From a checkpoint of a small CTC audio transcriber: 26041 training examples.
Rows from block 2 of a small CTC audio transcriber, named by matrix and row number. Rows with one number belong to one neuron. Each number is 128 + 32 x the weight over its row's rms, rounded and kept within 0 to 255. All counts start at 0.
After each neuron's rows are labels from the 100 clips, of 14848, where the neuron reaches its largest size: "strongest on" is what is common among them. Only what is clearly more common there than usual is listed. The data: short read English sentences (LibriTTS-R).
# gate: MLP gate (model.blocks.2.mlp.gate.weight, 512x192), inputs 39-77
# fc1: MLP up (model.blocks.2.mlp.fc1.weight, 512x192), inputs 39-77
# fc2: MLP down (model.blocks.2.mlp.fc2.weight, 192x512, transposed), outputs 39-77

gate.482 [129 118 136 125 156 127 111 156  99 110 122 116  99 141 141 114 150  37 125 148 114 123  97 149  77 156 120 148 172  87 153 131 100 114  91 164  78 106 196]
fc1.482 [139 144 134 143 186 153 141 123  64 116 150  58 133 178 177  77 133 110 157 122 109 130 104 146 162 150 120 122 118  77 158 104  85 151 149 124 108 127  94]
fc2.482 [102 161 139 164  80 100  88 161 197 157 132 160 123 149  62 192  79 119 111 145 154  95 194 160 136 153 166 119 183 198 100 123 208 113 130 150 156 158 126]
strongest on: the word "we"

gate.95 [186  75 168 117 127 142  95 147 149 114 127  71 148  98 137 163 108 170  70 158 144 121 126 167 127  80 159  87  40 104 111  89 113 119 168  50 132 140 103]
fc1.95 [141 105 120 220 119 100 163 137  58 121 111 208 108 194 179 135 142 152  97 139 167  85 133  72  98 113 163 145 184 103 156 143  73 126 148 162 122 156  90]
fc2.95 [111  86 151 120 102 123 135 128 181 148 198 120 113 136 129 114 148 135  92 141  77  83 146  96 170 244 161 154 156 103  66 208 162 103 103 107 149 152 125]
strongest on: voice: male

gate.187 [148 112 167 153  66 143  83 162 125  90 120 150 123 149 151 169 121  97 106 159 145 163 123  82 156 132 159 142 114 111 104 156 144 100 144 143 180  90 132]
fc1.187 [159 163 177 166 155 136 190 161 155 123  95 106 151 141 126  94 162 135 101  74 176 151  98 153 171  83 113 179  86 117 128 133  93  74 102 152 175 118 101]
fc2.187 [113  85 136 142 111 126 118 110 102 177 112 121 116 135 137 121 143 155 109  76 146 162 150 140 153 119 138  83 158  90  89 158 120 145 131 153 154 138 122]
strongest on: the word "she"

gate.106 [ 85 163 144 161 123 123 151  74 135 101 211 135 135 199 109 133 169 104 129 156 143 121 139 133 130 131 109 111 111 155 133 102 124 132  91 146 135  93  96]
fc1.106 [108 102 129 150  96 158 102 137 131 160  90 126 104  68 108 158 139 177  87 104 112  94 105 111 101 142 130 134 140 105 100 105 187 114 190  99 139 142 144]
fc2.106 [166 153 185 160 114 162 136 126 167 164  89 142 147 111 114  66 124 100 154 135 165 158 103 165 155 126 169 129 131 153 133 144 132 111 139 184 113 182 134]
strongest on: the word "i"

gate.446 [182 159  97 136 103 180 156 147 162 194 107 204  87 127 111  72 137 123 124 142 103 139 144 118 135 112  96 179 129 125 105 116 126 117 144  43 142  73 136]
fc1.446 [170 127 112 133  99 158 111 127  99 161 118 184  61 107 154 130 111 128 124  71 118 170 141 124 115 113  53 216 108 129 154 147 132 152 121  86 154 119 142]
fc2.446 [133 124 128  97 137 105 128 175 152 129 126 148 143 131 123 104 156 181 153 180 189  69 120  96 140 132 106  84 176 107  99 104 105  86 149 123 134 103  99]
strongest on: the word "to"

gate.146 [172 180  71 156 167 147 166 105  80 124 144  82 105 166 158 131 154 117 169 113 133 151 120  48  58  96 116 120 130 139 142  67 201 135 107  93 151 137 144]
fc1.146 [176 120 119 109 156 172 176 128  88 149 114 110 135 101 114 147 187 128  91 128 109 166  89 108  98 106 102 157 148  79 132  89 166 136 114 126 137 107 135]
fc2.146 [ 98 102 116 129 137  54  99 137 152 120 138 183 136 146 136 119 143 169 138 137 110 112 124 145 124 143 112  99 126  56 123 175  74 149 123 147 134  87 122]
strongest on: the word "was"; the word "with"

gate.67 [143 136 127 136 164  83 147 149  75 134 134  94 218  80 124 167 137  84 119 158  99 176  91 146 139 119 112 170 170 179 105 148 148 108 161 171  74 134 138]
fc1.67 [121 103 189  95 145 163 134  60 179 141 116  83  83  81 102 129 120 122 114 117  93  91 158 114 145  91 100 113 116  55 142 107 127 104  74 137 127 113 122]
fc2.67 [124  79 186  82 132 130 106  80 126 102 144  86 163 117 142 154 148 137 110 163 145  78 152 181 129 137 135 131 101 108 127 183  59 124 147 128  82 138 122]
strongest on: the word "me"

gate.6 [149 177 147 122 150  88 108  92 150 150 166 150 109 100  92 153 121 109 134  90 146 150  62 172 122 132  67 137  73 102 136  97 142 116 164 144 146 140 164]
fc1.6 [ 71  96  96 165 108 150 189 186 172 116 131 130 115 117 163  75 141 179 118 163 145 112 149  82 111 129 170 161 153 148 121 140  97 115 119 100  93 176 203]
fc2.6 [126 136 157 117  95 151 105 144  79 153 173  57  69 125 174  60 140 150  68  58 124 182 155 178 126 145  40 176 120 159 100 128  86 143 119  89  71 136  66]
strongest on: text has "who"

gate.410 [186  67 153 106 145 180 102 123 105 160 159 154 152  97 125 121 142 116  76 100 107 103 146 102 123  90 185 181 120  87 117  60 120  68  91 209 142 127 130]
fc1.410 [137 128 171 127 140 124 195  77 143 123 134 120 114  90  80 143 115 100  67 157 131 107 115 115 148 101 119 116 112 125 149 143  47  52 102  80 105 153  91]
fc2.410 [229 113 129 135 179 114 129 159 136  89  98 115  92 137 103 150 101  78 133 104 110 117 127 125 147 118  92 191 179 105  94 123 186 158 142 122 186  88 119]
strongest on: voice: male

gate.368 [174 156 132 117 133 120 145 161 137 147 146 131 169 121 111 111 168  95 129 128 110 138 138 160  87 139 100 153  60  95 129 132 146 141 112 173 110  97 134]
fc1.368 [151 105 151 120 138  54 104 152 112 155  92 130  67 121 150 112 147 152  74 172  78  64 128  83  70 138 209 192 142 130 130 132 149 121 118 182 122  89 159]
fc2.368 [149  96  77 190  92 188  97 170 107 144 171 163 200 108 177 129 160 180 161 134 120 147  79 129 136 163 163 120 141 132 119 154 139 173 144 144  91 156 127]
strongest on: the word "said"

gate.149 [129 124 121 162 139 116 122 180 144 135 130 127 113 141 133 127 145 168 133 194  96 136 117 116 132 197 141 117 110 141  72 158  97 117 145 145 132 139 134]
fc1.149 [ 92 101 122  93 138 140  75 110 122 144 107  73 133 118  46  67 115  85 119 105  66 137 108 113 106 120 102  68 111 125 121 103 107  76 152 165  91 120 108]
fc2.149 [137 134 134 104 113  95 120 114 145 151 132 165 179 130 150  75 157 164  78 127 146 188 174 154 163 145 112 158 177  96 145 166 134 121 145 142 127 175 121]
strongest on: the word "she"; the word "he"

gate.335 [155 124 160 149 134 116  68 122 178 153 113 168 125 161 108 141  92 138 135 107 130 117 151 165  59 150 140 165 112 178 149 169 108 147 172 112 137 135 168]
fc1.335 [115  96 183 108 150 138 107 123 111 143 179  79 184 133 133  86 167  72 135 179  92 140 103 151 146 118  98 106 119 108 118  86  63  67  61 148 106 154 105]
fc2.335 [136  99 159 130 125 167  83 128 150 124  62 143  89 101 118 131 189 115 170 103 174 147 110  96 147 185 203 181 108 123 145 122 165 140 133 103 141 151 143]
strongest on: the word "we"

gate.103 [167 107 121 137 150 163  88 129 107 100 162 181 144 186  98 111 163 141 139 130 120 152 113 147 172  91 130 103 159 142 119  89  96  89  77 171  92 110 157]
fc1.103 [149 149 133 152 101  88 151 117 188  93 126  91 105 149  70 123 112 137  94 169  75 108 153 129 103 181 154  91 129  83 146 131 124 104 152 161 167 133  83]
fc2.103 [101 115 130 104 123  68 136 195 163 138 146 134  85 115 116 205 199 117 104 141 127  99 103 112 164  55 176 110 123 115  72 182 111 164  59  94 111  85 136]
strongest on: the word "and"

gate.439 [147 100  88 144 176 135 143 117  67 161 140 157 126 219 132 135 119 123 160 121 134 138 140 123 117 197 138 121 132 130 161 140 129 105 109 128 115 123 144]
fc1.439 [ 97 108 141 133 173 127  92  88 105 118 145 103 139 203 139 109 133 115 108 144 153 154 169 157 158 144 105 144 106 132 116 132 103 139 163 150 108 135 136]
fc2.439 [133 127 104 121  96  81 117 170 111 114  91 142 119  52 114 141 110 132  91 130 104  83 101 133 124 112  92 171 128 168 121 122 164 137 128 134 160 225 104]
strongest on: the word "the"

gate.364 [ 48 120 143 190 167 181 129 122 123 149  89 102 191  93 138 128 125 161 133  71 116  92 141 176 157 114  36 117 109 114 127 122 100  83 170 155 125 173 157]
fc1.364 [102 147 104 132  81 134 149 120 112 120 178 158  43 137 138 141 142  80 193 180  92 158 180 115 118  95 178 144  36 159 112 126 121 135 105 171 138  67  91]
fc2.364 [132 194  92 127 152 148 143 138 127 106 141 124 144 116 163  79 147 127 137 153  98 142  88 148 129  56 140 145 169 120 112 125 129 179  89 116 122 174  95]
strongest on: the word "and"

gate.121 [103 106 146 203  98 163 193  73 153  81 120 129 145 159 122  66 104 178 158  95 118 121 141 156  97 134  64 167 183  92 108 127  54 133  99 150 107 187 115]
fc1.121 [153  93 140 157   6  90 130 123 126 168 194 107 163 135 135 127 130 147 116 134  95  96 115 129 143 152 109 121 118 127 125 152 129 146  83  85 140 164 163]
fc2.121 [146  78 177 171 170 148 157 183  67 141 112 130 117 146 109 134 197 137 127 105  84 161 121 162  81  99 120 176 125 115 105  84 170  97 132 152 134 139 106]
strongest on: the word "and"

gate.34 [156 140 103 131 176 105 147 132 104 173 151 145 108  76 108  91 117 103 132  80 176 119 101 138 134 100  93 154 168 148  42  94  85  96 135 132 133 128 123]
fc1.34 [147 187  74 117 165 111 153 108  99 146  82 162 168 104 101  69 117 118 132 103 147  94 117  96  83 110 112 146 147  99  32 132 112 200 158 132 150 128  90]
fc2.34 [ 91  79 163 166 119  87 118  96 189 141 112 148 122  83 122 156 122 147 175 165 162 207  99 122 111 136 137  73 144 155  86 116 130 125 124 142 155  86 115]
strongest on: the word "was"

gate.339 [120 111 174  83  93 132 149 118  86 138 145  80 130  59 139  94  91 219 104  97 115 126 134  77 131 101 182 153  95 168 128 101 114 121 103 107 110 142  87]
fc1.339 [137 107  76 104 165 108 138 129 188 122 141 195 125 165  82 118 117 111 147 119 115  69 142 193  85 118  50 122 173 129 117 142  99 119 156 187 111  96 163]
fc2.339 [136 111 131 104 125 188 153 104 147  64 156  86 120 120 173 142 121 105 137 118 124 122 131 128  89 116 128 143 161 112  98 157 160 154  75 125 140 170 139]
strongest on: the word "it"

gate.460 [104 101 144 150 165 163 142 147 115 134 120 169 184 157 107 135 112  99 139  82 113 167 170 141 100 126 139 149 160 147 129 122  89 138 116 109 111  85  90]
fc1.460 [167 160 101  79 120  85 118 114  95 113 181 100  96 118 137 138 171 121 114 156 124 119 157 151 113 145 121 129 140 108  66 102 147 158 149  88 125 117 176]
fc2.460 [108 169 156 118 140 166 123 164 185 137 116 102 139 131 145 130 133 112 130 121 141 133 137 149 133 148 158 131  94 221 150 205 149  62  77  88  68 116 202]
strongest on: the word "you"

gate.452 [138 107 122 130 136 146 186 151 111 101 140 159 152 215  70  49  62 110 177 162 182 179 123 149 145 107 118  93 155  81 171  68 126 114 178 137 103  88 125]
fc1.452 [169 159 155 141 157 120  97 120 129 160 157 113 136  82 159 207 207 144 133 137 126  71 143 139 145 134  88 144  90 161  91 160 150  71  68 112 138 160 134]
fc2.452 [ 93 151 138 164  95 138 168 129 165 127 110 141  55 139  71  78 133  82 169  70  99 160 121 145 134 145 119 141  65 105 140  41 178  95 163 153  91 155 115]
strongest on: the word "to"

gate.481 [ 78 157  95 129 107 164  99 147 143 153 126 162 132 147 133  48  40 158 192 119 146  95 132 171 188 151  96 107 122 117 136 123 138 119 138  99 139 133 110]
fc1.481 [ 98 150  33 106  80 148 122 155  92 108 104 192 121 126 121  94 130 132 112 189  75  57 114 129 136  80 112 118 101 130  84 153  79 189 123  91 228 122 156]
fc2.481 [129 162 163 124 168 154 136 156 170 116 187 147  82 145  99 117 108  89 159 152 167 153 128 150 102  84 100  87  89 129 149 172 175 198  95 124 105  41 147]
strongest on: the word "him"

gate.313 [ 97 117 189 116 175 157 123 116 121  93 144 118 179 127 145 158 134 120 110 158  95 167 121  72 125 169 157 112 106 109 127 136  88 172 134 139  72 143 121]
fc1.313 [135 156 151 111 109 127  98 128  92 208 148  88 113 148 145 152 172  65 117 118 147  90  53  79 119 116 165 127 173 147 178 154 157 121  91 139 181 156  97]
fc2.313 [121  83 140 143 174 136 120  91 137 131 139 143 121 103 152 122 161 117  88 166 160 159 120 133 115 159  74 107  84 195 109 103  99 130 121 124 102  97 101]
strongest on: the word "not"

gate.49 [139 144 104 138 130 114 165 133 131 136 146 150  70  76  93 108 192 140  84  78  89 171 147 114 133 106 192 156 163 161 105 118  58 142 101  90 133 113 150]
fc1.49 [136 130  67 151 156 121 136  60 137 139 106 192 146 105  66 109 172  80 116 150 115 149 146 124 152 123 147 188 119 120  66 110  87 175 106 103  78  94 168]
fc2.49 [ 86 106 135 120 168 163 110 101 120 112 105 191 140 104 111  88 104 101 166 118 113  90 201 112 145 151 138  79 144 123 136 175 140 133  99 113 184 156 127]
strongest on: the word "asked"

gate.373 [154 140 120 182 159 184 142  91 105 167 133 137 137 114 117 165 145  99 102  98  99 143 180 202  94 132 127 114 112 100 140 114 105 170 104  82 111 180 169]
fc1.373 [135 153 132 152 121 145  98  95 125 151  95 130 118 133 114 148 176  97 122 166 127 120 131 114  63 212  96 139  83 132 143 121  79 168 139 152 110 202 171]
fc2.373 [103 119 135 105  73  77  96 108 106 113 161  57 134 128 113 137 208 130 105 137 117 153 123 113 173 105  94  93 192 186  99 198 140 126 128 127 129 177  67]
strongest on: the word "the"; the word "that"

gate.404 [168 112  91 176 134 180 148  99 109 119  82 151  95 116 128 147  98 101 142 158 163 126  94  59  85 168 121 162 160 109 105 107 158 184 110  79 130  99 131]
fc1.404 [114 142 145 169  97  50 103 142 203 200 135 151 138 129 174 148 158 175 173 112  76 139 125 159 128 130 127 139 142 128 103 166 139 113 106 112 110 125 141]
fc2.404 [113 110 136 120  99 118 117 102 105 112 140 170 128 136  92  82 145 134 110  98 103 106 138  89 126 124 132  89 179 106 108  93 120 138 133 116 128 113 114]
strongest on: the word "of"; the word "have"

gate.417 [146 132 165 113 118 124 134  28 142 127 129  81 118 111 134 139 135 146 203 128  85 137 118 155 135  81 162 196 154  89 110  65 113 107  83  98 118 131  82]
fc1.417 [ 97  48 103 107 191 141 146  92 175 152 105 119 126  82 144  93  79  33 123 143  86 135 139 125  76  71 154 167 160 117 121 142 120  74  69 130 128  61  91]
fc2.417 [133 109  84 140 109 130 154 141  89 126  79 167 122 125  15 107 108  79 114  93 140 148 107 117 122 210  95 152 112 114 150 108 104 193 202 151 123 200  87]
strongest on: the word "never"

gate.22 [161 125 101  92  73 108 123  70 196 134 108 144 147  98 124 107 110  78 150 143 177 138 192 155 128 116 126 184 125 143 136  49 179 134 131  73 117 111 218]
fc1.22 [ 86 138  83 131  67 128 116 126 194 144  76 161 141  54 175 147 152 147 138 148 161 160 191 174 146 168 119 141  89 120 154 107 163 121 109 133 116 138 181]
fc2.22 [128 154 134 155 128 132 133  65 137 117 177 104 143 183 132 115 125 179 110  80 155  92 168 174 146 122 145 135 167 138 157 179 129 124 167 124 161 144 101]
strongest on: the word "asked"

gate.356 [ 99  94 150 113  75 156 131 113 123 101 181 124 150 146 119  91 142 148 164  94  99  94 153 142 214 157 143  29  82  84  88 108 120 124  64  73 133 179 110]
fc1.356 [ 98 103 128 112 131 105 152  99 186 141 164 134 131 170 107 120 134 127 181  83 113 150  77 141 120 113 154  82  99 106 140 140 157  94 105 175 141  89 104]
fc2.356 [143 194 121 140  77 100 160 144 116 102 126 118 136 103 115 117 135 110  76 126 119 147 120 135 105 121  61  74 131 147 161 135  71 151 164 144  34 150 157]
strongest on: the word "and"

gate.16 [137 210 172  88  88 142 161 103 159 125 143  54 150 109 166 112 179  90 126 143 125 155 117 142 137 130 138 121 155 229 139  99 146 134  94 107  58  41 112]
fc1.16 [ 57 147 118 100  72 136 152  98 122 118 141  80 160 107 147  54  91 136 111 139 153 164 161 144 135  94 153 146 166 183 150 102 167 115 111 104 121  65 124]
fc2.16 [129 119 168 126 167 108  95 119 128 162 133  87 117 153 120 163 193 144  76 111 103  67  77 117  68 155  90  95 100 134  98 120 140 137  79 107 142 155 159]
strongest on: voice: female

gate.60 [138 176  88 108 123 101 140 151 165 119 127 146 103 102  94  98 129  76 124 156 167 142 168 141 140  50 186 167 140 143 112 114 193 100 143  91 120 117 182]
fc1.60 [115 202 126 132 181 117 164 111 168  71 115 103 112 108  83 126 152  97  42 119 117 117 157 129 131 165 123  99 150 117 144 159 129 117 123 148 183 130  71]
fc2.60 [159 196  96 151  77 134 159 114  63 103 129  68 113 160 102  83 144 172 120 113 132 113  98 113 128 164 149 107 182 124 119 113  75 144 106 133 133 121 122]
strongest on: the word "asked"

gate.462 [ 68 147 108 143 170 114  97 126 141 102 112 137 204 107 134 127 174 132 148 134 134 133 137 125 143  86  96 129 121 111 104 120 133 164 133 143 129 124 141]
fc1.462 [108 142 187 185  87 144 146 188 146 160 167 154  59 156 122  99  67 115 154 100 102 122 137 142  80 134 192 117 140 113 113 103 145  82 133 105 132 158 124]
fc2.462 [118 109  76  73 184  98 138  99 120 157 124 129 175  98 111 137  75 155 170 134  84 130  96 111 151 140 158 108 175 142 130  98  98 102 182 158 127  87 137]
strongest on: the word "the"

gate.489 [119 135 163 113 197 154  86 149 102 105 138 154 137 118 139 177 130 114  76  99 152 106 187 182 153 123 124 161 175 129 110 107  84 125 124 109 127 116  94]
fc1.489 [ 51 103 163  53 189 128 146  95 140 107 152 204 123 109 134 143  97 105  91 111 110  45 175 179 126  93 143 141 126 164  91 105  82 131 121  56 125 134 102]
fc2.489 [175  93  91 117 149 187 151  92 136 166 172 127 149 130 132 142 175 158 159 162 105 107 148  91 119 144  97  91 141 114 171 125  71 203 134 107 132 142 127]
strongest on: the word "i"

gate.418 [129 162 149 190 128 132  65 134 141 129 163 176 182 112 150 102 126 125 144  97 204 182  89 108 160 118 145 126 122 108 111 122 136 104 146 156 174 170 209]
fc1.418 [134 155  90 206 106 136 109 113 136 133 110  82 146 163 165 141 121 158 108 182 145 153  52 121 186  81 120 164 168  53  79 118  88  76 143 142 108 134 117]
fc2.418 [136 133 153 153 125 174 107 100 163 145 123  79 135  57  79  81 168  65 143  95 172 122 153 162  97  75 163 175 100 110  98 124 145 113 156  90 150 107 166]
strongest on: the word "he"; the word "said"

gate.477 [118 144  87 182  92 133 128 126 157 104 117 113 117 153  99 157 121 140 161 154 104 128 149 113 128 174  90 123 132 129  80 141 146  84 138 167 132 139 160]
fc1.477 [145 137 157  68 155  98 106 167 116 163 141 144 100  95 102 184 177 143 126 145 152 156  82 158 125 110 137  90 130 142 108 119  89 110  96 119  86 135 127]
fc2.477 [111 114 111 154 176  93 138  95 115  80  80 103 149 141  96 113 109 145 100 121  99 144 139 175 141 119  88 116 120  64  92 133 107 104 113 116 209  82 154]
strongest on: the word "you"

gate.52 [ 84 112 117 108 155 114 124 113 122  44 158 103 139 127 130 153 163  59 140  99 114 152 101 148 127 162 167 195 121 106 127  91 117 146  96 172 137 123  88]
fc1.52 [154 120 139 112 117  79 191  83 123  92 145 126 144 175 165 207 140 116 172 120  98 145 114 125  83 169 182 114 136 113 109 122 115 116 135 129 158 138 160]
fc2.52 [ 99  97 137  93 152 137  94 146 114 103  89  45 140  79  91 142 121  83 133 140 148 106 171 138 171  96  96 159 158 112 130 109 137 109 126  94 101 165 108]
strongest on: the word "she"

gate.61 [ 78 117  71 122  98 176 172  88 145 135 154 125 134 146 173 137 150 123 101  94 122  37 179 181 154 112 108 126 132 142  95 141 136 175 134  85 123  71 101]
fc1.61 [186 140 126  86 122 114  94 120 121 117 133 141  97 147  68 158 135 114 128  96  39 138  95 152 184 135 147 113 121 117 134  87 141 121 105  69 108 105 117]
fc2.61 [ 77 146 124 159 114 142  83 153 162  83 173 162 147 131 127 139 132 112 142 192 104 124  73 136 122 124  97 138 117 143 186 138 118 139 141 175 129 156 168]
strongest on: the word "but"

gate.397 [148 204 124  64  97 121 129 204 104  62  78 112 111 121 108  80 173 122 126 168 105 150 128 133  89  62 110 116 142 168 117  95 145  34 149 153 176 118 128]
fc1.397 [ 72  77  99 170 119 112 127  71 116 117 202 113  82 119  93 149  97 122  54 150 158 120  75 161 183 202 125 128 138 104 155 148 133 158 137 170  81 166 113]
fc2.397 [113 175  99 100 131 201 118 176 132 138 114 131 153 160 172 136 102 134 123 160 114  96 124 147 121 131  62  95 145 168 145 126 156 112 114  97 141 152 128]
strongest on: the word "he"

gate.162 [159  88  87 143 167 132 132  98  93 155 181 113 101 118  99 113 146 122 130 180 111 172 135  54 138 103 118 163 123  84 117 118 110 155 141 149 113 113 103]
fc1.162 [149  74  72 175 101 129 100 103  80 144 191  91 134  92 120 116 167  94 135 130 105 127 128  75 133 122 113 113 121  97 143 159 138 188 141 166 163  83 105]
fc2.162 [196 105  67 110 189  59 129  84 160 129 140 118 134 101 145 124 128 109  97 135 107 111 132 163 104 152 137 142 104 101 158 102 155 205 118 179 183 151  71]
strongest on: the word "said"

gate.424 [120  87 216 151 116 125 136 118 154 127  98 118 183 138 105 129 139 150 186 145 120 123  93 112 161 112 133 154 145  85  97 131 156 143 136  77 174 167 124]
fc1.424 [191 127  96 145 160  94 153 172 109 176 216  77  98 104  92 148 130 159  80 144 108  95 135 140 136 173 156 150 124 171 151 143 117 143 126  69 115  59 158]
fc2.424 [ 64 144 117 152  67 142 123 143 144 108  35 136 100 107  89 125 120  87 121 142 115 140 122 108 181 142 146 150 118  45 101  86 130 152  71 107 136 126 125]
strongest on: the word "she"

gate.422 [150 100 145 144  97 143  92  97 106  85  73 209 115 144 127  92 147 113 115 146 107 139 112 117 112  87 127 165 103 156 125  66 145  95 183 127 136 106 146]
fc1.422 [113  86 127 134 112  85 110  59 171 151 133  74 130 139 113 127 125  82 104 157 141  93 142  62  80 141 167 147  68 150 135 128 102 130 113  97 144 134  93]
fc2.422 [118 200 135 106 123 141 154 110 122 138 146  63 121 128  80 131 122 174 139 127  95  53 173  85 170 105 125 135 167  89 124 208 200 141 143 113 124 161 115]
strongest on: voice: female

gate.352 [ 92 131 123 138 183 153 121 168 126  85 168 181 138  77 124 139 178 124 105  70 103  86 151 175 142 146 157 133 102 128  99 110 132 115 118 129 142 163 134]
fc1.352 [101 101  94 180  74 152 168  88 106  99 141 136 177 114 111 112 121 109  55 127 162 130 161 127 166 110 133 109 112 133 138 145 111 101 213 100 115 104 116]
fc2.352 [133 139 148 136 208  87 174 109 102 116 102 189 146 197 122 159 156 115 132  73  97 116 101 157  76 124 126 133 123  73 139  97  86 149 131 185 106 155 143]
strongest on: the word "i"

gate.365 [126 158 147 134 118 124 151 108  95 144 151  97 118 112 135 122  85 101  83 175 134 145 107 161 167 168 111  96 100  74 136 100 169 106 133  97 145 110 191]
fc1.365 [110  88 154 127 140 154 103 107 147  98 140 138  96 144 105 129 142 115 150 133  89 134  42  74  97 129 111 181 154 160 123 183 146 111 133 129 160 146 147]
fc2.365 [125 124  65 111 177 108  93 139 148 153 152  77 106 164 147 147 116 115 150 114 129 138 142 152 135 167 137 145 144 130  94 168  37 153 118 115 101 204 104]
strongest on: the word "of"; the word "course"

gate.152 [132 113  88 157  97 121 146  88 118 152 139 174 151 111  62 184 137 149 128 100 129 127 125 162 124 122 101 132 134  88  89 165 108 133  98 149 115  96 125]
fc1.152 [121 117 121  76 104 169 120 120 145 130  90 103 181 138  71  86 111 112 114 174 161 121  99 140 140 131 200 131 152 137  84 119 118 102 175 100 173 128  84]
fc2.152 [178 107 128  62 154 121  85 141 133 199 112 162 141 150 156 120 150 150 101  66 134 165 114 152 133 111 112 167 113 103 126 137 108 159  57 135 107  86 128]
strongest on: the word "not"

gate.326 [ 82 112 104 120 123 159 138 151  99 101 140  74 153 125 151 112 119 179 152 107 136 138 152 110 174 107 104 131 145  98 131  59 117 136 138 139  84  90 116]
fc1.326 [144 156 146 111 119 127 159 126  65 102  53 147 125 116 127  48 132 169 130 134 120 102 139 147 175 116 179 125 133 143 107 103 183 109 136  66 102  81 101]
fc2.326 [107 204 114  90 123 102 144  99 100 113 144  96 111 134 142  38 172 160 132 116 137  38 113 147 130 122 129  72 124  86 155 101 103 123 114 127 173 122 121]
strongest on: the word "what"

gate.170 [108 121 134  97 120 127  57 101 141  97 154 153 126 141 162 126 108 135 134 119 117 189  59 127 141 191 127  75 195  77 162 155 126 142 161 108 114 148 144]
fc1.170 [ 75 138  89 161 152 158 113 113 164  81 156 112 109 144  88 160  85  81 149 108 120 189 124 125 128  42 129 142  94 138 151  98 113 142 129 124 158 189 143]
fc2.170 [ 95 100 136 137 153 155 126 140 143 131 168 151 150 143 121 151 138 118  98 110 104 134 136 176 175 102 177 102 142 174 127 147 152 104 170 155 107  60 122]
strongest on: the word "how"

gate.483 [129 112 106  70 104 137 166  73 100 151  87 125 160 164  95 152  62 110 139 144 166  99  98 116 128 197  94 168 203 170 125 119 114 143 118 164 121 173  87]
fc1.483 [154 161  96 174 121 136 129 165 137 176 179 111 122 169 110 105 117  77 188  32  95  90  95 115 110 142 103 155 161 109 111  54 137 114 107 146 129  87 198]
fc2.483 [135  96 115 117 153 146  83 102 158 122 120 123 151  89  60 174 241 136 109 185 125  83 131  78 137 113 129 105 114  95 146 128 147 133 102  82 156 146 143]
strongest on: the word "of"; the word "have"

gate.116 [169 170 160 207 166 134 100 144 101 137  90 129 145 157 152 119 147  77 124 141 147 125  94 109 115 149  98 135 112 157  96 144 133 145 129 130 141 140 142]
fc1.116 [206 121 117 168 139 133 128  95 103 124 128 125 175 135 167  88  90 104  78 140 155 211 107 113 153  43 154 126 101  82 134 153 118  85 121  96 123 170 112]
fc2.116 [165 118 200 117 137  92 188  93 135  97  96 121 127 117 100  84 129 163 135 130 113 115 141 173 149 145  83 130 151 154  76 155 193 156 135 117 102 151 148]
strongest on: the word "of"

gate.323 [140  29 109 112 116 154  87  90 100  64 151 131 101 125 103  56 137 119 135 136 103 159 116 125  99  84 110 114 170 130 117 140 171  84  91 153 153 150  97]
fc1.323 [125 162 189 131 102 107 145 160 135  84 131 136  92 127  77 143 108 163  87  88  68 116 124 143  72 130 142 169 192  68 123 188 112  91 153 121 118  98 173]
fc2.323 [145 133  69 119 255  71  84  86 129 135 121 170 150  94 111 115  73 104 127 137 201 162  95 192 162 139 156 135  93 110 164 162 137 142 158 118 113  97 114]
strongest on: the word "the"; voice: male